A small class-conditioned image diffusion model, trained from scratch: 2.81M parameters.
Rows from block 4 of a small class-conditioned image diffusion model, named by matrix and row number. Rows with one number belong to one neuron. Each number is 200 + 20 x the weight over its row's rms, rounded and kept within 0 to 999. All counts start at 0.
Before each neuron's rows are labels from the 100 images, of 14976 (inputs lightly noised), where the neuron reaches its highest value: "colour at peak" is the nearest of a few named colours to the mean colour under the peak; "top examples" is what is common among them. Only what is clearly more common there than usual is listed. The data: photos of arthropod specimens (BIOSCAN-5M). In brackets: how many of the 100.
# fc1: MLP up (model.blocks.4.mlp.fc1.weight, 640x160), inputs 0-159
# fc2: MLP down (model.blocks.4.mlp.fc2.weight, 160x640, transposed), outputs 0-159

colour at peak: white (82)
top examples: order Coleoptera (36)
fc1.258,205,183,174,221,234,198,210,193,196,255,173,221,208,216,187,173,158,153,195,218,203,171,196,205,185,215,232,202,170,218,206,190,207,189,197,206,188,227,239,198,178,186,208,195,212,191,221,187,202,216,186,190,214,213,209,206,184,196,200,150,234,201,190,218,191,206,249,226,194,161,195,203,192,188,186,158,197,188,184,216,184,159,174,216,178,199,177,195,166,207,181,214,243,189,245,189,205,197,203,206,213,203,189,162,173,212,173,201,204,193,212,223,173,192,180,179,209,196,218,185,189,186,192,210,159,185,226,196,231,182,218,196,199,206,168,158,187,213,168,188,188,235,221,201,204,185,219,207,177,217,204,199,199,203,208,174,171,186,200,204
fc2.258,197,196,215,195,181,216,178,202,200,194,244,204,216,197,188,218,216,215,171,185,210,219,197,181,218,200,192,208,179,197,215,165,224,208,204,177,211,175,202,231,191,183,237,212,182,168,208,174,189,194,159,204,208,192,158,160,206,186,215,203,183,202,178,205,201,202,193,221,218,170,202,202,199,192,233,191,172,205,206,205,176,212,207,182,239,196,193,205,204,217,234,207,158,244,183,183,193,213,206,159,181,223,186,245,214,188,180,195,190,215,200,183,203,191,182,205,209,185,195,215,188,207,227,207,214,215,215,203,215,202,203,212,176,185,210,233,200,188,268,200,234,168,173,208,236,199,170,164,195,208,236,197,202,147,163,217,194,173,213,195

colour at peak: brown (43)
top examples: order Coleoptera (36)
fc1.142,205,241,177,210,223,215,215,194,180,196,185,189,211,210,179,216,169,198,156,205,201,211,190,214,196,199,197,175,191,225,195,176,193,202,188,194,161,184,196,188,202,181,191,210,203,245,179,207,193,179,216,198,179,177,241,164,181,164,213,202,229,233,185,170,214,173,169,162,212,216,185,208,180,184,188,161,217,223,206,222,176,217,205,186,228,234,224,187,206,205,239,220,197,158,203,183,196,175,245,195,224,210,231,203,201,216,225,175,213,213,221,207,222,202,182,205,208,218,202,214,204,213,159,184,213,202,198,196,170,219,198,209,164,209,214,191,221,194,184,196,203,247,208,230,200,211,171,195,210,216,174,226,176,192,205,197,236,182,212,168
fc2.142,219,196,226,189,178,200,189,234,211,192,165,184,200,199,235,202,215,227,210,188,192,208,219,213,199,225,213,190,191,203,204,200,244,212,193,199,190,195,230,201,192,204,200,202,155,190,198,179,216,185,237,206,201,211,127,215,217,196,175,192,132,193,197,242,194,188,210,208,183,194,233,158,174,192,229,228,183,192,190,206,200,239,191,208,175,163,198,214,176,190,189,206,211,202,189,198,210,212,185,173,163,187,166,192,208,192,169,203,200,196,187,220,177,177,202,218,184,169,201,217,186,205,227,193,187,194,202,185,195,224,200,202,233,172,217,194,144,190,201,197,208,184,211,215,196,187,205,195,152,213,195,201,176,199,194,239,179,234,187,198

colour at peak: brown (50); grey (28)
top examples: order Coleoptera (46)
fc1.481,195,203,151,195,232,199,192,214,213,201,185,214,200,225,179,158,199,204,196,232,220,188,203,206,215,221,192,180,223,201,197,206,225,216,206,209,181,152,198,170,194,186,232,215,189,216,173,178,203,200,200,194,205,170,228,192,200,198,198,192,182,216,188,206,226,183,200,192,197,160,229,177,203,200,216,182,211,210,198,219,195,163,188,186,215,232,210,203,223,182,205,227,188,208,174,186,215,226,205,191,209,162,201,197,221,207,199,176,197,204,178,223,207,236,143,183,198,169,191,168,207,188,176,212,205,228,241,179,222,213,207,164,178,228,165,197,239,196,202,184,213,230,192,198,233,165,172,203,205,187,175,198,202,224,218,216,175,163,153,205
fc2.481,184,180,203,225,219,218,175,203,207,189,222,195,174,189,202,221,188,228,212,163,176,234,228,220,214,211,192,188,180,218,197,193,187,214,191,213,191,207,272,197,187,218,236,206,183,188,204,192,208,213,207,222,183,210,146,217,230,203,204,203,197,222,243,195,207,177,220,186,180,205,193,226,199,183,250,191,229,203,176,219,213,217,200,221,201,192,243,196,191,222,210,230,230,215,201,168,201,239,194,193,185,171,197,184,214,199,187,219,222,197,151,210,174,205,194,194,209,201,206,220,194,216,223,195,189,245,227,192,211,268,204,177,203,175,223,217,194,196,216,203,226,184,178,208,210,186,222,200,190,173,207,201,209,195,221,217,185,194,185,196

colour at peak: grey (55)
top examples: order Hemiptera (69)
fc1.93,225,177,210,221,218,217,212,198,245,198,243,190,206,192,172,182,172,199,179,206,202,193,210,199,177,218,205,187,204,222,213,171,209,221,226,184,201,212,216,149,192,208,176,203,214,161,172,155,193,181,204,216,178,191,208,194,205,204,192,195,175,236,181,232,193,193,208,164,194,223,194,225,189,204,153,230,243,213,224,223,179,154,217,196,216,198,206,195,162,187,191,180,199,191,236,199,197,182,205,239,211,199,207,199,205,200,205,214,167,233,208,228,220,198,165,204,223,214,180,192,189,187,199,205,217,187,235,220,185,199,190,203,193,200,189,215,202,159,182,198,188,204,211,172,201,196,224,213,216,204,224,207,161,243,221,217,210,172,196,166
fc2.93,203,214,222,179,190,211,179,191,158,201,146,210,206,198,202,200,227,201,206,195,194,190,187,227,225,176,170,227,225,185,213,225,190,185,194,202,180,221,173,233,177,184,170,220,206,266,212,210,185,194,217,204,223,208,219,200,190,199,176,200,203,194,194,152,200,225,200,196,187,190,223,177,198,183,212,193,157,189,155,201,205,185,185,207,171,195,195,201,218,177,192,205,233,155,216,230,204,202,212,227,176,215,183,212,166,191,193,192,231,154,212,204,155,225,222,218,170,186,223,188,206,183,183,194,189,223,208,207,197,232,217,199,242,215,217,182,204,215,218,215,192,195,194,206,176,201,160,182,191,178,173,188,181,179,189,190,202,213,206,209

colour at peak: grey (27)
top examples: order Hemiptera (34)
fc1.220,166,202,206,196,189,166,249,223,196,190,203,179,190,207,218,235,209,192,164,199,173,220,197,214,195,196,183,199,167,205,184,195,222,182,212,178,209,206,185,191,210,195,221,223,225,164,204,161,208,237,174,207,154,207,192,188,171,221,248,241,196,169,201,207,172,193,200,212,228,223,186,214,222,231,200,186,214,229,218,213,193,193,163,215,206,215,209,225,179,201,190,205,198,194,238,213,196,158,196,200,205,207,194,210,173,187,219,200,215,205,204,202,239,183,146,242,185,189,197,208,183,192,156,227,201,188,204,198,204,208,229,173,197,220,215,202,241,204,237,190,228,216,219,213,194,201,227,220,213,196,189,212,188,209,216,202,175,192,200,182
fc2.220,232,177,188,190,192,236,180,203,222,200,209,190,188,146,198,178,188,222,227,205,229,186,193,178,214,212,181,203,170,206,204,190,187,177,193,250,185,207,180,209,201,195,170,180,175,194,202,198,209,223,211,173,241,209,216,196,226,176,181,202,213,202,188,198,205,223,223,174,161,226,215,223,209,186,158,240,182,192,224,230,235,188,184,217,212,171,167,185,209,211,220,175,205,196,151,201,249,192,206,205,181,199,206,184,221,184,232,205,202,212,211,204,182,194,222,182,224,202,178,203,242,208,221,202,214,204,215,215,176,213,245,204,208,217,184,199,194,185,182,181,200,206,225,188,171,227,201,200,187,206,225,203,173,210,188,231,200,164,206,232

colour at peak: white (100)
top examples: order Coleoptera (41)
fc1.129,204,198,198,242,211,214,190,211,226,178,204,171,177,179,207,175,202,207,187,231,192,213,185,208,209,158,150,203,168,184,211,211,233,214,184,188,235,173,211,204,199,193,193,190,189,185,191,183,224,230,168,205,191,195,200,204,203,218,234,207,198,178,188,197,226,216,198,208,177,215,204,212,220,226,176,225,196,204,231,222,211,221,194,220,174,213,206,232,224,187,163,211,185,225,189,216,195,210,196,223,212,205,224,175,170,225,214,225,200,183,198,203,221,200,166,213,225,193,212,193,212,217,165,239,182,176,234,176,178,195,240,168,198,220,179,216,221,180,210,170,203,217,160,239,207,178,215,223,218,178,184,211,173,219,185,186,160,183,193,182
fc2.129,204,197,195,178,209,218,211,178,193,187,212,199,180,174,175,211,190,192,217,203,193,197,209,154,198,188,206,198,207,187,210,200,181,221,214,164,223,214,183,214,184,187,157,176,214,245,212,214,205,229,236,212,222,231,232,214,232,196,196,209,208,201,186,187,213,210,203,179,140,196,208,222,175,211,176,229,222,207,182,186,262,198,195,223,223,185,197,226,202,211,205,206,207,177,204,200,228,207,200,219,234,201,219,204,214,170,217,216,214,196,212,189,210,184,194,218,187,228,199,191,215,196,241,176,236,187,184,204,158,196,211,256,176,240,211,193,205,197,192,194,184,193,216,227,206,224,225,202,205,168,192,244,188,217,195,201,228,180,208,237